Weights of a small image super-resolution model: 32-pixel images.
Rows from block 6, named by matrix and row number. Rows with one number belong to one channel. Each number is 500 + 50 x the weight over its row's rms, rounded and kept within 0 to 999. All counts start at 0. Numbers have three digits each. After the name is the row's rms in percent of the matrix's.
# convs0: first 3x3 conv (model.mid.0.convs.0.weight, 256x256x3x3, standardized in use), inputs 235-239, a 3x3 kernel for each
# convs1: second 3x3 conv (model.mid.0.convs.1.weight, 256x256x3x3, standardized in use, transposed), outputs 235-239, a 3x3 kernel for each
convs0.18 083:502483498500507499357497511500501500490894502500499363503501501508497504499501498502488500495407501495502500430499496499480498498470500
convs1.18 056:509501498520482443514510504500521526510334502494506628503497484500545498500498537501503491488490525507495500498471504514499332493481502
convs0.19 070:500512499498500496524501499499500500500458504501496507500494502497502497541518503574503500384490502501523500500500499284505499504525494
convs1.19 063:504500500524501499499500490498500506505489546512481537499501497501494501508521501493487510473538881503501508493511498493485501505520479
convs0.20 062:501500500501499498500503482495486501500504500501501489488494499523565493491500501501500510497500498498490501502498496496491491511499518
convs1.20 046:530489498511501502492568471501463501516514460498495566499500512531390475500519497491548447499499505446491505481496498511495510498499516
convs0.21 086:503528500500490525494515515500498512502408505520523543512500514515497548488501465493503509509500488505517502500560503493494494467503455
convs1.21 189:502497496495493498130498502493498493507499498485503481501498493486501491500492498502500499498287500503488483501293810638493486497501507
convs0.22 092:486538512503496488503500505504502503441489494500499476098505507512475507507509493499500512484480524517501501501521471473502536533494489
convs1.22 143:528506500471501418508479703522488529504507489472488470673501500497513501508500500513514497493500502513479528599501496502509496515514523
convs0.23 071:550504504500519501540502503488500496488500501500500500501500501500500500500486500499499500499502500500492503503500502499495514495499505
convs1.23 042:499476498504499525501463501498541502500569499474501493493491485502506501500518501519936559497491369500440418528488539498511499499543500
convs0.24 069:513498500500500510519532496500491504519511500506520500500499487522514501501495506501500487490500496497500500473492489494499410489506501
convs1.24 057:500493497495506456487500375488461499437510495484501541501502500499494496513499499441504503500515501494501502499519498500492506489501502
convs0.25 062:500506505489495500511497498486501498500498497501499500511502499501499501500499500500498491499500500500502499500500500498500483495502500
convs1.25 034:499500501497511510492506273503502434497488507499500477501554498499503503499498453494481503501461598525496467507503502494511494487502492
convs0.26 072:507517505505497499499437498508502494499492490499496498508512494461506514493498500503504515493471500487498521500477503500505515485499500
convs1.26 078:494727494500498506508501492541503517451508486496491515501508501500363434500500500497520505500502503500507478501489454501507503650502498
convs0.27 006:499529511502510530484492491497494515496486483504483479501498479500538487500488498509504491503473593507483551512515492488532508504531483
convs1.27 052:499499500499500500501501501501495498499495492498482496500499508502500500500500501497500500500503501499500500493500500491500500500501500
convs0.28 071:499500501506509497501500500501489500503500501500500501502500502527500498500503500491502499500503498501497502500500496498492503502499482
convs1.28 035:449471502501506465493506507587494498513469417502506511500504566652500501502500506480484522500473501504500492495511501472436505486512470
convs0.29 065:509500501499500500501489495501494501499503500436499492509503500500500500495501500498499499502494500494500502501492498500520501502496502
convs1.29 033:463503497503449671530502498486620500513473496496540521465489515519504493499493494490498492513498489481503506503511467506503499490483502
convs0.30 097:515500502499487500512499499504493507499505479500501500500518500500498501501511500501425499497505525500499501504506502531486498497502538
convs1.30 152:499505500499500499500505501505506500499497550513449504505497503506499500498503500523507499500498499500498495499498480500504496496499497
convs0.31 061:504489494521500500553498514502493501500498509501500500497503498500496501500500496500424499500479503509508506479506497499588499502481496
convs1.31 054:499482501491515491500499499488533500511472531491500472505545499476500498500475538512524501517529492499474503506510512511389500491507502
convs0.32 067:481504491501497509517503500500500491500505496501500500503500595501505501499497500503532405502504501501501424502498504501511499504500501
convs1.32 044:502489485494498502465497503502538500524529499424494531502504501440485471550507377500501509500519575498500412492499501500451500502504515
convs0.33 059:499501502501505498508500500484500500499497497477498498500505486473501508503501510500514497497481510500294514495508501496500500490500500
convs1.33 040:560511509478509509486509486496508499444504537521460476481532467503515500506503493513502504503527498506496497586502496484500497494497510
convs0.34 078:500501500499498500499496500500502499499499508499501501500493500500500500500499499501500488500498502500501500503500501503500498499500502
convs1.34 040:507533499499506502499513502543503539512491496505512516520497500493501501500503501500501501494999487502485506500496501499496485502505502
convs0.35 071:497110497478500500495503527500502499500500566573501541499496498513504500502496501500498503488692501494504492500501574484499505505500500
convs1.35 049:508502497492499499468500494505522473486502478563331492489510501487514494502463502480495485500499512496510497492501499501504474493490453
convs0.36 007:499498488508528492518524502485498493478488500499470472500450500511496505501503498496500500495502504538500497522508516509507506496504536
convs1.36 033:499500500498499500500500501500492498499489500500491499500500518500500502500500502500501501500503501499501499501500500499500500501500500
convs0.37 059:500495506483502502503498501505499497499501500500497500501502504502500501503501531507491501493483499500500504500498499495504513490440500
convs1.37 043:505505500403500499505508484482506507473476506497510504503528502495509480492534499498498646501454500501506495502501499503487495500486507
convs0.38 074:500503502477500496499497495502501499499499506501496500500510503504503500499497500499503501498500513484503508501495501476496517500500499
convs1.38 058:489503520499502501519496499513484504474455495499489509499499500487502500502498519526501502524534496505469506500490502500517497502432499
convs0.39 076:521493504496478462462500504499508500488501497501498501509502500501500503502384500500499501497502496508502499501502497451508500499498499
convs1.39 051:487492544484494483505494507540538490514501489482497498475496435498500500509528500572495399500546500500496509501505499513543491500500506
convs0.40 067:493511501503499511495495505500540500499500501478500481528501499496500501499505456506498500500508506502471497500500495506513521504498501
convs1.40 057:504532501502486499500510474487512486532502425513504501569559521506455502499501514504499503431509485506452501501435499489504672492496502
convs0.41 096:502497488500500500499475496491464501500521500501488501501523500500503506503501500501503501487522640500495505499519493501499502500510500
convs1.41 110:502503499505497502500499501498498498512503591526499499488540499504486501643505509669500514505501626533485491498512500494504499516480503
convs0.42 071:487505512498502506511512527500492488500501500497412501501505501501500501501527526497501474501510481500499495499501499496501518489532511
convs1.42 068:501501513506500498569441503463519463493498503544489498528502488495503518533558499542513482504473495484514505511501528502500500506505519
convs0.43 069:498504499499489495494499494500499502499380472501486500501500500500500496501500500500500503500491503501500493499500498494501500502499498
convs1.43 050:499488500499498504499499499496505494507511470483492485507448486541499503509502486501493502527503502503510484491498500500546504505500500
convs0.44 062:499434500506525484276495501495496502504513497498500499500492497504502507494499505481500513487501512499503621513503487501508497501491501
convs1.44 059:500503498507499494495507474507492498517560514515482513507503499478495500502551489502506503500499500497499495500510493489513501511498499
convs0.45 080:500500499281500537499500507500500500500502500500499503501500500505499501497502515498501501501500504500500500501492503497500498503500500
convs1.45 039:500522501511498500501498500485539500495498487491508482499500500493512492535498545506488533508502501504472480499512501498503502500500502
convs0.46 066:486483507507500502495500501500496501666492489501491501500502510500489500500500500455500501490503497500501494487497509496500501504453499
convs1.46 037:506533502463501500501499496504496500535515463499520503508457511462504497509499507502501501508502485448460498500522510497488511443530494
convs0.47 065:500499499506501499498504500500489499499501500500500500501495496509777499501500501503497500500499500499500498502480500503499498498500482
convs1.47 045:502497500498500499450502498501502491493494488503502505504528501534495498501501504512500500497501524499497532522499491504504479515502500
convs0.48 069:504497500497504499500500496491501500496440500495500502476496500500500488496517497508505465474501500517478496499499490477484499436509387
convs1.48 062:490499450567386475507501511450442502507502549282485491471499497490504500498500537532510501564503503527499484720491504507452449501501501
convs0.49 058:499500498506500500499499498500500501500500500500501500495500501505497497502498501500500500500500502501502500501500499501501500499502494
convs1.49 037:505501500499499502500503672493475509498499493250489559498489500499500501498489505508482499492493500501500500496502499499495502499485497
convs0.50 085:500486523490498502499500578505492499528501500492496500581501498498536493499496494487493505496505503438497500508500495491392501530500502
convs1.50 143:500501498500500500499500529500490502504501499643508505500501500498504547502499499501494509507301530500498500501502500501957499999498070
convs0.51 077:500500501502500499500501500499501501501498505500496500498500501500502500501501500500500500501491500492501499502498503504498499500488499
convs1.51 050:500500548500499578499500512515512500498499497525478494504469504503506527498492501497502519508501500505496501497500492499512497416503496
convs0.52 077:512502491502500497500500506499499500502500510500501500505504496498524503499499488501450498500500500476500499495498503522500486500529495
convs1.52 052:491448499492502434498469500499518494540443500644560704418505519588498503495500497498463565499509500481513415499429502506494506501495502
convs0.53 065:491498497500500486691497498501496499502519503512498518501500500516494501444497499502499506501501500500501501501497379496501507505550499
convs1.53 051:501494497511541499501500497571497455498497487503501506503494513500496480512498495508506499468485501501433477506503511495502486476508470
convs0.54 071:486498500492488498502500501491499501500500496503498500505500496498501501507506508500500495499502498500501500500502529501487503483768495
convs1.54 046:499504494499506497501490464504565469498453498503509503500498502780503500500498501500501491485561502373500523501442519560466513417504498
convs0.55 072:454498496503499487507483500500502487483506476500495503502501503499505506521539508444502488497510500501491497500494603499498513516511500
convs1.55 067:503512552496497515529498500499524449508468484516513501500501509491490513508573659499499502500506533507477626490484487502502489501501501
convs0.56 070:501518498500501492523483503601500511508498509510499502497496501564496619509496496506500499499500500497500499501484465500496665497502492
convs1.56 070:500500492488489498499501497487517477513494501506519494473501506487500496492548500503384498505500500504506499500501500510504499498499499
convs0.57 067:505501491511499538497500609500499503502555499436496508502499496496513500499499500501502502459618475502498462357481500501500516502500498
convs1.57 051:505500497502503492498477503544507511462494484569532999479545566505501508501550488507497504495498485387500531489557500501496489504500479
convs0.58 080:523519500500499503504504500502519499495500496501500500500501503503497503505499497480494500249502509493502503486492503496509506508491517
convs1.58 158:500498499378500500502500500503500499501508500499510508501500499500500500501500500500501374498500502504500506500522502493497500499352500
convs0.59 064:557498499502504505491508496499495532501501524502498498504513481496504499498457504501506488501501515485475501506486469464530500498500474
convs1.59 068:500513501507513501492502495486508491494494504551479480481498507521501497464491505501528505499500508491517502517498486500489513492498492
convs0.60 071:500495500497498500499501457489501496499500502500499499515502497501498498500503504500386501500507518495497500501500501498502501498502492
convs1.60 043:494504461502499508497471503504514474496526443502485500489511498541502533502504508487491501508500502445483578532464516501490503503513471
convs0.61 077:501500499499541497504493499500497500526500500501499501512500500472501501501500500502505499496507513652499501498490509481509926503520490
convs1.61 062:510500493475500496552500506513502513533480539496506494514498466490493501524500502494478500496507501491500499534484500499505505496498501
convs0.62 066:522495498499501508500498500500499513505500510500500504500500501498496470500500499500500501501500502499498491507490515510502496497503499
convs1.62 046:480500480500393527509492491499538497513487507527498491495491501501483535502500489501499500497499519495501476499502154500504494484500503
convs0.63 085:499501503500501513499501506501504501499500503501495501498507501502501500497500499499506521525505500499498510502510545502501444501509534
convs1.63 122:500499500501501499494501500492498504483499527498501525501502501618500499500642510827499501501497500494497500489519479499510500497500501
convs0.64 084:493503498469498471527547472505483503518513499504501486504586501481508485478433502491499498500501496501515517501499499585534455535518552
convs1.64 099:499504501553715506499467500496504494500530580498509499523499501508466491479510491501488496500535489499507465503499606497501496522500489
convs0.65 087:492566509500534544513468495471527487502538502499525500500504503499521490498495491490495450539519500501494503498521501474490517562584535
convs1.65 100:187495518471499377696499486524494494481507510507466535500468455501529489590500533550577501485507450501456492501485501473496726460529498
convs0.66 153:520443501521480454505485509460504465510489464501492505460464503520499435520552543418484503551498463499471512441478542494437501539457508
convs1.66 226:499365501502514247498507475577499416500516565528497511462502487535499463588503515517499482494503454521436492519505406533492496502505497
convs0.67 189:526565516516498511483502563504505518483497426519534558499474442479494525514470576439463468497486501489479536500410497409504534485513473
convs1.67 190:460484531472489492505512496499489555503532493453504611400502508538493598483494500490533576499478463505410549475539539496401577502502503
convs0.68 195:456480469486463485502556454501499484507461490454479488487508438518521478492547528494482541483500466496520537501497524494500516448489495
convs1.68 195:514504503474506503475506488565435503483531355500493546500415520494507460492496543447420483500453500504494522449459511510466564493502577
convs0.69 080:514505480508498486464451502555519515504500515500499483497484519518515483493499533499497497467467494510503552521495500499496500500528509
convs1.69 082:460460466560522496626477494498503504528510480500509549494484503535515493491492452499497505486641495460547500496482509497486500500500508
convs0.70 095:493500491512493500474500410501585512500577478502497499523517555527513504499514528502513473499492495504469498528500515505534469454500517
convs1.70 083:491497499328484509501438481489499540526428464464446470699509482504500521501549502494446470477478509567506527450498496482505499503510499
convs0.71 196:628498477532498501498516535436510499509599513515517527505498547481467499515486519538499591629503534509500485518569506600468517501559451
convs1.71 214:519262500455508504679500418494617497568430513565485537496510520494503310514493498505414500416498265520510464518531452481497449531509404
convs0.72 072:508454498488498500501495521493500513499488540496501500506511502494536500534502500493498499491497500497500496502490500493517488493495487
convs1.72 055:483499497500504505507533498493482502500500498500523495497444504500504497502500502474500520499571500507496503501511501499498517499499509
convs0.73 113:512503500478519500481431502581499534505509536500525503503506500500501481502505601540530539446500505504501465492568478540548488500499495
convs1.73 087:500591499500499546442459485473536500505498484517430405499490567488555504521505501507561498434412501497520557498628539999518512505483534
convs0.74 086:509503499489501534495489522499512501446491496500501500514505545510577500439545507490478505500500492501434485498503509514503514503502496
convs1.74 079:499488500146431495499800387527496544542500502501519497500598499497499493499499789480502555508517502541440510430667496553366500495503500
convs0.75 086:442484500486550573499499499500491509469496501543500472494500504499496500337510501505501495480501508498467471511491500499373520504499471
convs1.75 093:572566499500501498466501501486484499499425501578519488504512500491474582505502465530499489521500517554479552468493499532571491499500528
convs0.76 091:492733501461522999382500501501499499500501500499500499500505507501501512469501503505500500506414500508500500499498499508500501494508500
convs1.76 065:502502501499499500489499629497458594498508502512507493500494457474503500507507498490500501498560499514503503499512500503505500500500500
convs0.77 081:502489466572506501476514671485514500552509500501500502480505515504494454454495500500500494556506496486497485522465527500500502503478499
convs1.77 123:500568502506469519496364501488472496503504417525512515500513497509501493485502502536494501503496500550495501502496496517500569500502498
convs0.78 080:500500500475546498500500501500501501499501511503500500500520510499448484515500492492490490501505527511500498506491493134483511503496492
convs1.78 052:496500496496494530502448472477518257489502535508488509499467487505556493486503467503503538485570497499486501504501512462461563499503497
convs0.79 144:485499446584465514501423530466502460541556498371522556529498428535522531449482540479465499463469513524572517432493516534471517498526528
convs1.79 163:636512820418548503470487426399529495501462449517474513432515544508527318462560495453495502506528318670495499496408551500478500474485476
convs0.80 080:491512499493504497497499514504485500477466495498500418498485507508494517501498498492528500519491492502502491484575499473496505502478486
convs1.80 068:795497502494499501499501508518561493512499495512478500496503503503555502492497508711467501488546511496492502521483493507496498477498500
convs0.81 102:493478497486500490508501521532470498531736501499503500510476499496459469504504500498504482530590493499445536470497489503499495525364428
convs1.81 077:517462505453235611506471498500486512503276495506505500503511486623458583504498485401511478497532502509523500498499457442535480499497502
convs0.82 072:540499497450498497500496510499502516461408501506498503502499505545496498498514499500500506519486504501429502525511502492495501517504477
convs1.82 059:424499500518444498500503514416504500476502484503533493500497178512500473443485527512498502511508487498502499500409501501499502500534497
convs0.83 074:496430497491400499490496481501561493497499246484500507502661502500487501508484482539502500500527520557508500566503498493493530536500486
convs1.83 080:501500500522499667500501499469517471486512508502491504556500500500501496500506498498500506396500500457500508501500496499602501500506499
convs0.84 190:434502472503488466515542436500499477472481552440519516500502493490511488467489437517492499483497487497603500497499637476492500479523507
convs1.84 207:412525496561494461457337488493503485505497489504550556496558497504429504494496662495518552493493447555491505420578499497563461491495506
convs0.85 196:510494423396543466471462487537514544424480509526497589512528520573475619486509503425446500615442498517739541489504414465431492552497450
convs1.85 194:520419529571496412513512515514502495499505540484498456500475497497548452468513456458419600503502450509524511637491496499333489500494494
convs0.86 079:523496500675489477459495501502500540512521489502468505498490999511484497499542501479542569443490487493421501501532491535519479520471502
convs1.86 078:494487488511500400547501399497488520487503501516512507502517500376504508462500526499561496501494526505456514502499506471500596524395498
convs0.87 081:507535501495499499484321362501494500500500420569492507500508500543506495599532501499500527488502500488501504506506509500501500505500495
convs1.87 057:501500499481500501657500328555483498503505501514470511637506503502507422628500524499500477502502441532503508504476530500499498500498496
convs0.88 098:598491500492367500504501495481497597395502504496544528500498673505499497566510493493501505501505468487526495493488570492530498496499489
convs1.88 105:640497385433583497469483460485514502593503484489503500499440496514530498500500496503502502499503503500444520502514523510392568471505500
convs0.89 118:520507515500494526511508485530508516501479485500500502853497495474701514500501497494490500500500476497498474490503530560449492526502513
convs1.89 103:498507515495502488506501501502501519529502527503607500500494502503162496480492012490437495502596490604498523504493502510520500545500494
convs0.90 089:468454501489432499520526493514515568554497559569512476493499481496500540498495500500514504514491498500502499537496506503540504499449499
convs1.90 090:500416448535533514508992463508548492473515514527447501535501507504515495500515502495507519498507524504493733500495500500501530490504470
convs0.91 167:503452491501542428503485504568467530486513486540506373565500483448470492506528493414495415501511550535502476501495495518496519529564453
convs1.91 157:498569499494550708481596631406613369623496501463480294503548517561501469505522445513407497479501502496600570495500519474496505494498497
convs0.92 073:501499482501501501499502469498502500501519711505543501501501506489357449500497533500502506553502488505612512501478500477501542541529484
convs1.92 053:470595473493482485476302504496401536519484497501491497500228508019624507495502505504498489487500534414533504499544532478478539488509477
convs0.93 078:492500392490488488484494565499499666500500499500500570500504503511500500501499499500484504474501500500511506494500495491499515505504498
convs1.93 068:520500504494500498494497500501512509545504449501497495500629509504500422495502500463512522499505473476498495500500493498502489501556500
convs0.94 078:511564543323449501506529499491503484449498500512670463513516439492509510492488481471493502453502497497499446509500515502426506541470525
convs1.94 071:498504636500496408030459496490503524348496574488515501500515565502504481509500525321454603497485492499468499510490501489452405494480501
convs0.95 181:381615499501463508530521411512498433516495513434458501499480486412472516499316482468459382506501490448555487503426495484487550565599521
convs1.95 146:752615503507500298475520624537503594473441523514432472500524561487521532403507530461504547495376534556489584547499512501497504506481537
convs0.96 080:488527608539554499570490500501426532568509501500500485500500495497501503500498500491500500490490498494502498499475482489484477500482501
convs1.96 063:505497501501501546529534461430502493430511500500454524499500505478486505499463617515502500503506628680501511534496494467499507500514504
convs0.97 084:511497482583487487500503502501558513501344498507554503499500480498496487508520499529508502476593493509486501500495572497473489490494528
convs1.97 087:502517497502451502500501400503471500501509492477489508507499495534500621516487434507498499495512466512493507527499497491499435500527494
convs0.98 082:483532510504499497484494492496534507510481499516498500505496502535516500498508500500501505501508572500454502501495502500497500504500497
convs1.98 077:499445530495505498500496482525510477539440504514500473500511499492632533495502503499493499395498463512501505492488499473359459500504510
convs0.99 175:504490442455537497498473487500503511569447496494505513501506497495574504524482491485507490505456517495494583491461403501481548496456505
convs1.99 186:495498490513510500531500515718501430504559393498516482495480492484441489497471552434517486321512503569502507500571537385500591517499501
convs0.100 079:682501544487500500511512513499582500499560490454492500535502501487493499529498459524456499540461538494500499486475495500500498499500494
convs1.100 073:498517516497552501498500500517697501507459488519503506501500495501505497486499528499502546457537625484500442539500492495471507514482501
convs0.101 132:582499485508510605476551494574519502491445579506503576549433468468482542531490565497431487509569507473509530522502480508494498454638518
convs1.101 179:510496459510508533497477397495489478305505548509436462500510441469496498497515468471499510513440539499480521497537508479501513531492495
convs0.102 202:381487483512468473546504502460626484511440533468490496490572492430508503496495597501483503580621431434513481518482492500504466506485495
convs1.102 211:500436519500518454509547507463540509457472399620385503561498565271501466494573473523638473582590496450504496516497506250503477500583513
convs0.103 095:478503518513514550500493510500509500503501500565500544499526508437498511640517500499502509500505499500502499520501404507507497500550501
convs1.103 080:500501578519521478496520507530514499493503516500533506500497518509533556499458494474500452497499509493536517499489499499491505583490497
convs0.104 085:498498502533488493420496497489526503466497496500502497501505527710499504498524500485544512495503504556522485500494518502480502490504500
convs1.104 101:500502501500501416500504500499503500500492496482493498498502499500490501500500499499498502499501500501519500501497500504484498509505500
convs0.105 088:515501519498499499500499265500545505489671501502485487501544715486472488499504448502531508507522499625494502401503488532501479500502507
convs1.105 076:734517509477479736501493501503636495475371491454496499499467370283505498518503327502578503512500467501482500523490495505497495500508493
convs0.106 075:506526500500491501508455501522501503498501564500548503500501505496503500652500688499408495500502500460507500509511515495421499502520526
convs1.106 075:499517501496446499473524469498504533453518559520508500498498473464522517501517512500498502442501515500499498500484497530499500482501500
convs0.107 092:490500500509496485500481500500501502500498500494502500504501502483499498500498500500508500499502504500501500494500501500494544500498498
convs1.107 070:497499500499498444500181469500514429489489500507503498499500487521500499498435500494500500499499501500497428500498500498496500500500403
convs0.108 086:677572500511499496499495502501498501507502498502508493514492505514500501502475563501504500505501496502490481513493500492500499529481489
convs1.108 110:500498641502512498501500502492457514513502482490519501511498501503502482502501544533501500597488548513558503500509507500500513500500498
convs0.109 084:500496497500401510502526496500499500507509501500504500501490502500500500445500493500500501498500500513504501499548498492500502493516501
convs1.109 060:499495497496501505499501489503500490500485470522501507496500499503488497519504600494500528502494490500500533502496498499484510500502498
convs0.110 085:533492541486503327512500488500503498501484500463502510500497474510500501571500493508500484500422499487499499509488495597542491476449488
convs1.110 101:425500501500489486499502500499253497474502577507479499503500499503490521504498501472500500398506490589509520498500498501500486508586500
convs0.111 073:522527250509498514500499500518500503547506501473499538507515436468488500501500573494499489503591488497517449462494491498575520445492506
convs1.111 075:515513603345493499503501501492512290501493562499406498493487496507500490502502500499517500498494527547333440499488498500501503507499499
convs0.112 086:497499525481472500533478494503484494500508499477500501501524518493487503484501517498500501498510509500503535500501546568484519464502508
convs1.112 112:501499509508498497500509500510528409489522547583485471500431497767505479510499500498526501517500502495499498326467501499502492395451484
convs0.113 084:499511503507474508498492486501498496500500503496498500491495600506501508497493494493505508493500500500494501585509646500393501486500499
convs1.113 069:543528450500501498497500497483395513502502549503531513500497499500499539497488477500445497499484500490460499488501525530491501481526501
convs0.114 090:499501500517503489503506495508492496502506507481500500502501530500507490442497502500487537511500517498497500493509501497499500501496500
convs1.114 067:848500500501516493504473790473505499507482499481508492488506497512441509486502499505500516501497560476514481500492500501497508499388497
convs0.115 092:500510495500458500499499499500500500500500500500511500500500500500500500499500492500503507500499502500500876507500500474500500501501000
convs1.115 059:507501502492507501481501501501479499398352493502500502494501499522487501499486477500507547501500739511503507498501506501501500443505503
convs0.116 088:540457527558510562479556497498506509500436516507500586603539499566503467502484494488492499519514529502496470499525536478535777500502510
convs1.116 086:498525502502501499509500504547451512503556494534500494454522498505501492545487504530511820502502485519441501500493500501500512500506472
convs0.117 082:499497379486475484524510500593500500824482526495499512499500498500468554529492497500499647509465517495499530507500544497498503502521494
convs1.117 072:502746499499550500499500472500514530502549477455527439501517512430512465495469500410499528501497487479502559500493509503499499482518499
convs0.118 077:497498494498486395508502538567506536501523516567508520499500522496481500500500446506469485494498496488509493501503499500484504500445506
convs1.118 082:500499532493512496545499493502463509566508499493500499465494500497532502500500534500503520480367504501503497499501502505499501501499500
convs0.119 197:515500501320615525496489499467428512497542498484501500500558496540500473450509498500501505498471505503514495499483490475499517500516499
convs1.119 132:500558516562460504522508512542507406434484500503516654524584512544500493500500562509505496506511495508500556498612594415433628445499375
convs0.120 063:498505501489421501498502500498587515650447544504500521654500498498509500499506535500500501500501489529552508499500522504519497427504508
convs1.120 083:484552633497500503500501546559500471508500498552405486497500500477501500569520509500495517500499498524499500499500500499484503499506500
convs0.121 146:500500564500499500500500500500500500500499500500500500500500500500500500500500500500500500500485500500500500500500499500500501500501500
convs1.121 050:522663499500537507501503499480535539459499448497454502477506497501501501499493481500500534496651412503523501508500546500495499500520498
convs0.122 109:425484447492499469690502462494457526490503511522468510515548498545457499513440500500573495499506508513473515505487533501489512541491502
convs1.122 093:490493501477498501494500509570437477564508445525488491476529580498515501507493498525471536499497500477514493519490481488502500487500493
convs0.123 098:490500456502816503450497511501496501537504503494613500486494502503498505509507500524502513524558500457495500499499456498371472490453492
convs1.123 084:496476518500344498496500500506507516493456503495608500501500532670519500549498455493478499443462499480496501552501500502522495492467484
convs0.124 084:542498560499516485533488497495502499500500499500473537459501503521496497476496500492506500500504500500534499507498404498499503496504501
convs1.124 055:500504488501496538580499501501534504497490503499487515500501497500952497492501499586498499496462341500506476544513544500500522501499433
convs0.125 076:500501500508496496500454500501534500501500500501500526499500500494513499497500487500512500504502500500500499500499498454504500505500501
convs1.125 047:499506526499500536000504501514501497446494470499502557499499501498500511504500498500558505499501625495534500497500476499469520500482502
convs0.126 084:502500500489472496497502494519498499500451580591513494500505499598544492502497482500513505501497496500534477517501549553483505511484508
convs1.126 078:580507501488506592509483511503526500556568459500508497499485502501481298478501500501510500502494523478477542501502572507498499480502486
convs0.127 069:503517548513496526485499467497501521500502640556501463500498501457500639502501502500500505506500502500498506499500520498488486500499483
convs1.127 063:500500500500510483494514491464468521521497462500459568498450487465531509505497505500500558502494501501483430497500500505508422499500513
convs0.128 207:512443506498501505527493491500501500522535497498594493455512494503503512501499487403582488502538526519560499503525500498539526508517498
convs1.128 148:499509503455512495499547329480526520534465455417471500506481406500414431517521536503498491500492511464444571516507490489500511490499466
convs0.129 143:460397499571505485472519460463498511467536552438483559499496495466495509509498559452533446510548553483548494454402497483597514472493440
convs1.129 196:501504467501422517368540428491522515475501364473572497756534324503413563429485539502454526562529489501522509535535666490393507529524482
convs0.130 116:539503501490569481506569551533501495501505620522447499500503498531500502500497517498502480499496601528721499250498503497538502505453547
convs1.130 110:555504522498497498533463499311499497501504512497495502503536478497500501410507508522499500540502482551507492500500496391500493499499499
convs0.131 085:504483505494503500499483498501509500466499494511501500512566498499497500500520487501515518499497494496503484502516517515497523509501282
convs1.131 066:484495501496500488484443500499498430432460483502536498491498502512512501483342483508378423499442520503500481480461520531489501495505477
convs0.132 131:567500467507502529508500498524407518502502505469500510535505500550477455471482466526500502496506432488459517469518484496501500565498500
convs1.132 101:499496574483578515566376478519551517522509452511527512523499494534497519496547500400479532583525505457498460501480439477500495499484502
convs0.133 096:494497520496330523624503495500502501500498578500499499500521504498498487503501676499494504499500496499499496503507465502510503536495493
convs1.133 064:489498501490480503500452492502502556501501484509498482538444506501481496472488432492499498494576499486517489286459773517495492492506498
convs0.134 094:517505498537496493500412667502510502493498476503499530511506460511499506497504463499487449502491450503499500533498538500467483505519485
convs1.134 084:500501460500500493440617474506500495503496505520498482501463555503499493504565500500515492572498507503500511489500461487499521518482504
convs0.135 104:678507505497483489500500500505483500509508500490497503500500499504500508500504500500501499507500496500501500482498500502502504493500500
convs1.135 061:499436500499503496503500529515512502506507491499446474477494500504506499504563498483524511500505520512507522014500493501500500500498500
convs0.136 183:507429453524507562507497477500466500448528501504500402482439468562486349485500502472508556525437495475592501495475642469489532493486481
convs1.136 217:514500536428401489433506520486501498514458491416582482547502458776494496504525465476499508485508504457506568483542474493503506311480508
convs0.137 082:500517499496482503501397489510520512498490495496477500737476512513533494606500511428511501493491503472501452495491500582503499484495499
convs1.137 087:501511499495536500528474284493505489476469538528529491499485503498489501498472499490494487580498509501518475518676499487489467520485485
convs0.138 206:484436538521505516462500467500501484511365500490540499475499496491515468566507502499539471518506497504491507492479468536442493499499502
convs1.138 206:466542504497498495502682461519457516478560495531419461433557546538514498396517472502537425371742467480497524491495325513560457500516597
convs0.139 143:503428391509455561513562513499441480498425506528495540435465536491504444428488613479498536485513500391509550515417630448618443511513497
convs1.139 208:501545523499521441550497411523506501496512469470496552479502510539476626500481480571400458538503538386535501501575510669353490500550348
convs0.140 086:497488501477508505512496501513484499557486489521489500549509493501486501500499502445533509490500522502499499513512507454490498473499510
convs1.140 091:123550497653122520500592827497450503503503506499523490499501506454511493500497484501499504506485501502490492500575500500502499488500491
convs0.141 096:502500501500497491495493501501500496499500434503507501499511540492499502498499500491492496499500507499500499503504501507494501464494499
convs1.141 079:500496493489500500500503503490506455502501581500502492502507482498436497525503492496501518501463489637505331501503499495500355505497499
convs0.142 158:435510526533555498500493469476500499530477500372485518373532456461493518477526526499500562461493501482518438484488485510527472492491466
convs1.142 210:543466498452621510497470491393501521517438497446471530549430539541497500569515531575544667497522500513446491503508432366640487485500482
convs0.143 150:510504467503501489505498573506515513505506530481528488535500495500527499502509562457424516495473478550450497511508546511523500505502467
convs1.143 097:484579457440455307507489558563510497539433539450519503503469672497508493511558495511470544560518470441513507505499501479502457503500516
convs0.144 108:500500500500508501526499603500498503501494512500591498513517498705491503549499500500547504500452500499499499496499496497500496490498500
convs1.144 085:500531487501492496444366500464501500504517450500502580493491492499502501501499499476479493557631500484501502497498501495501587501499489
convs0.145 089:500501508360459500567496447500502502494498502499498500500500494483511499506522504500501479519500499496499502500502500499500505496501500
convs1.145 077:502495485500525588075487503498510508489461500498538492507492480500519492497502492503485533495500479500497503505500503496485484501499502
convs0.146 096:497493498521496498496483499508504489535516494484501503500506529503490490506490523499472597500493502493492526489497499502501500502507496
convs1.146 085:496509496501501507497502381487500504498500502490514501500504471514500502494514501618497458387496500499447497535507512502493496497498478
convs0.147 101:500501524435503502506520500505529501500483500503422502500484558493499570499506496377498499494405486495469605499475500492505473505549500
convs1.147 076:551499501481477498557513364381684500553457499488526597481499469482399521501531499372500482444504456462504502590499506499514497500499500
convs0.148 091:550503499510504515484488482503664482497484502499509500469498504539613500493501501519501500499514542499435504540500502529552487518600215
convs1.148 066:471499543531500500523499517506505578499447536527383501499492496489501500502489999492491478441499502600515555499500505500461534500497504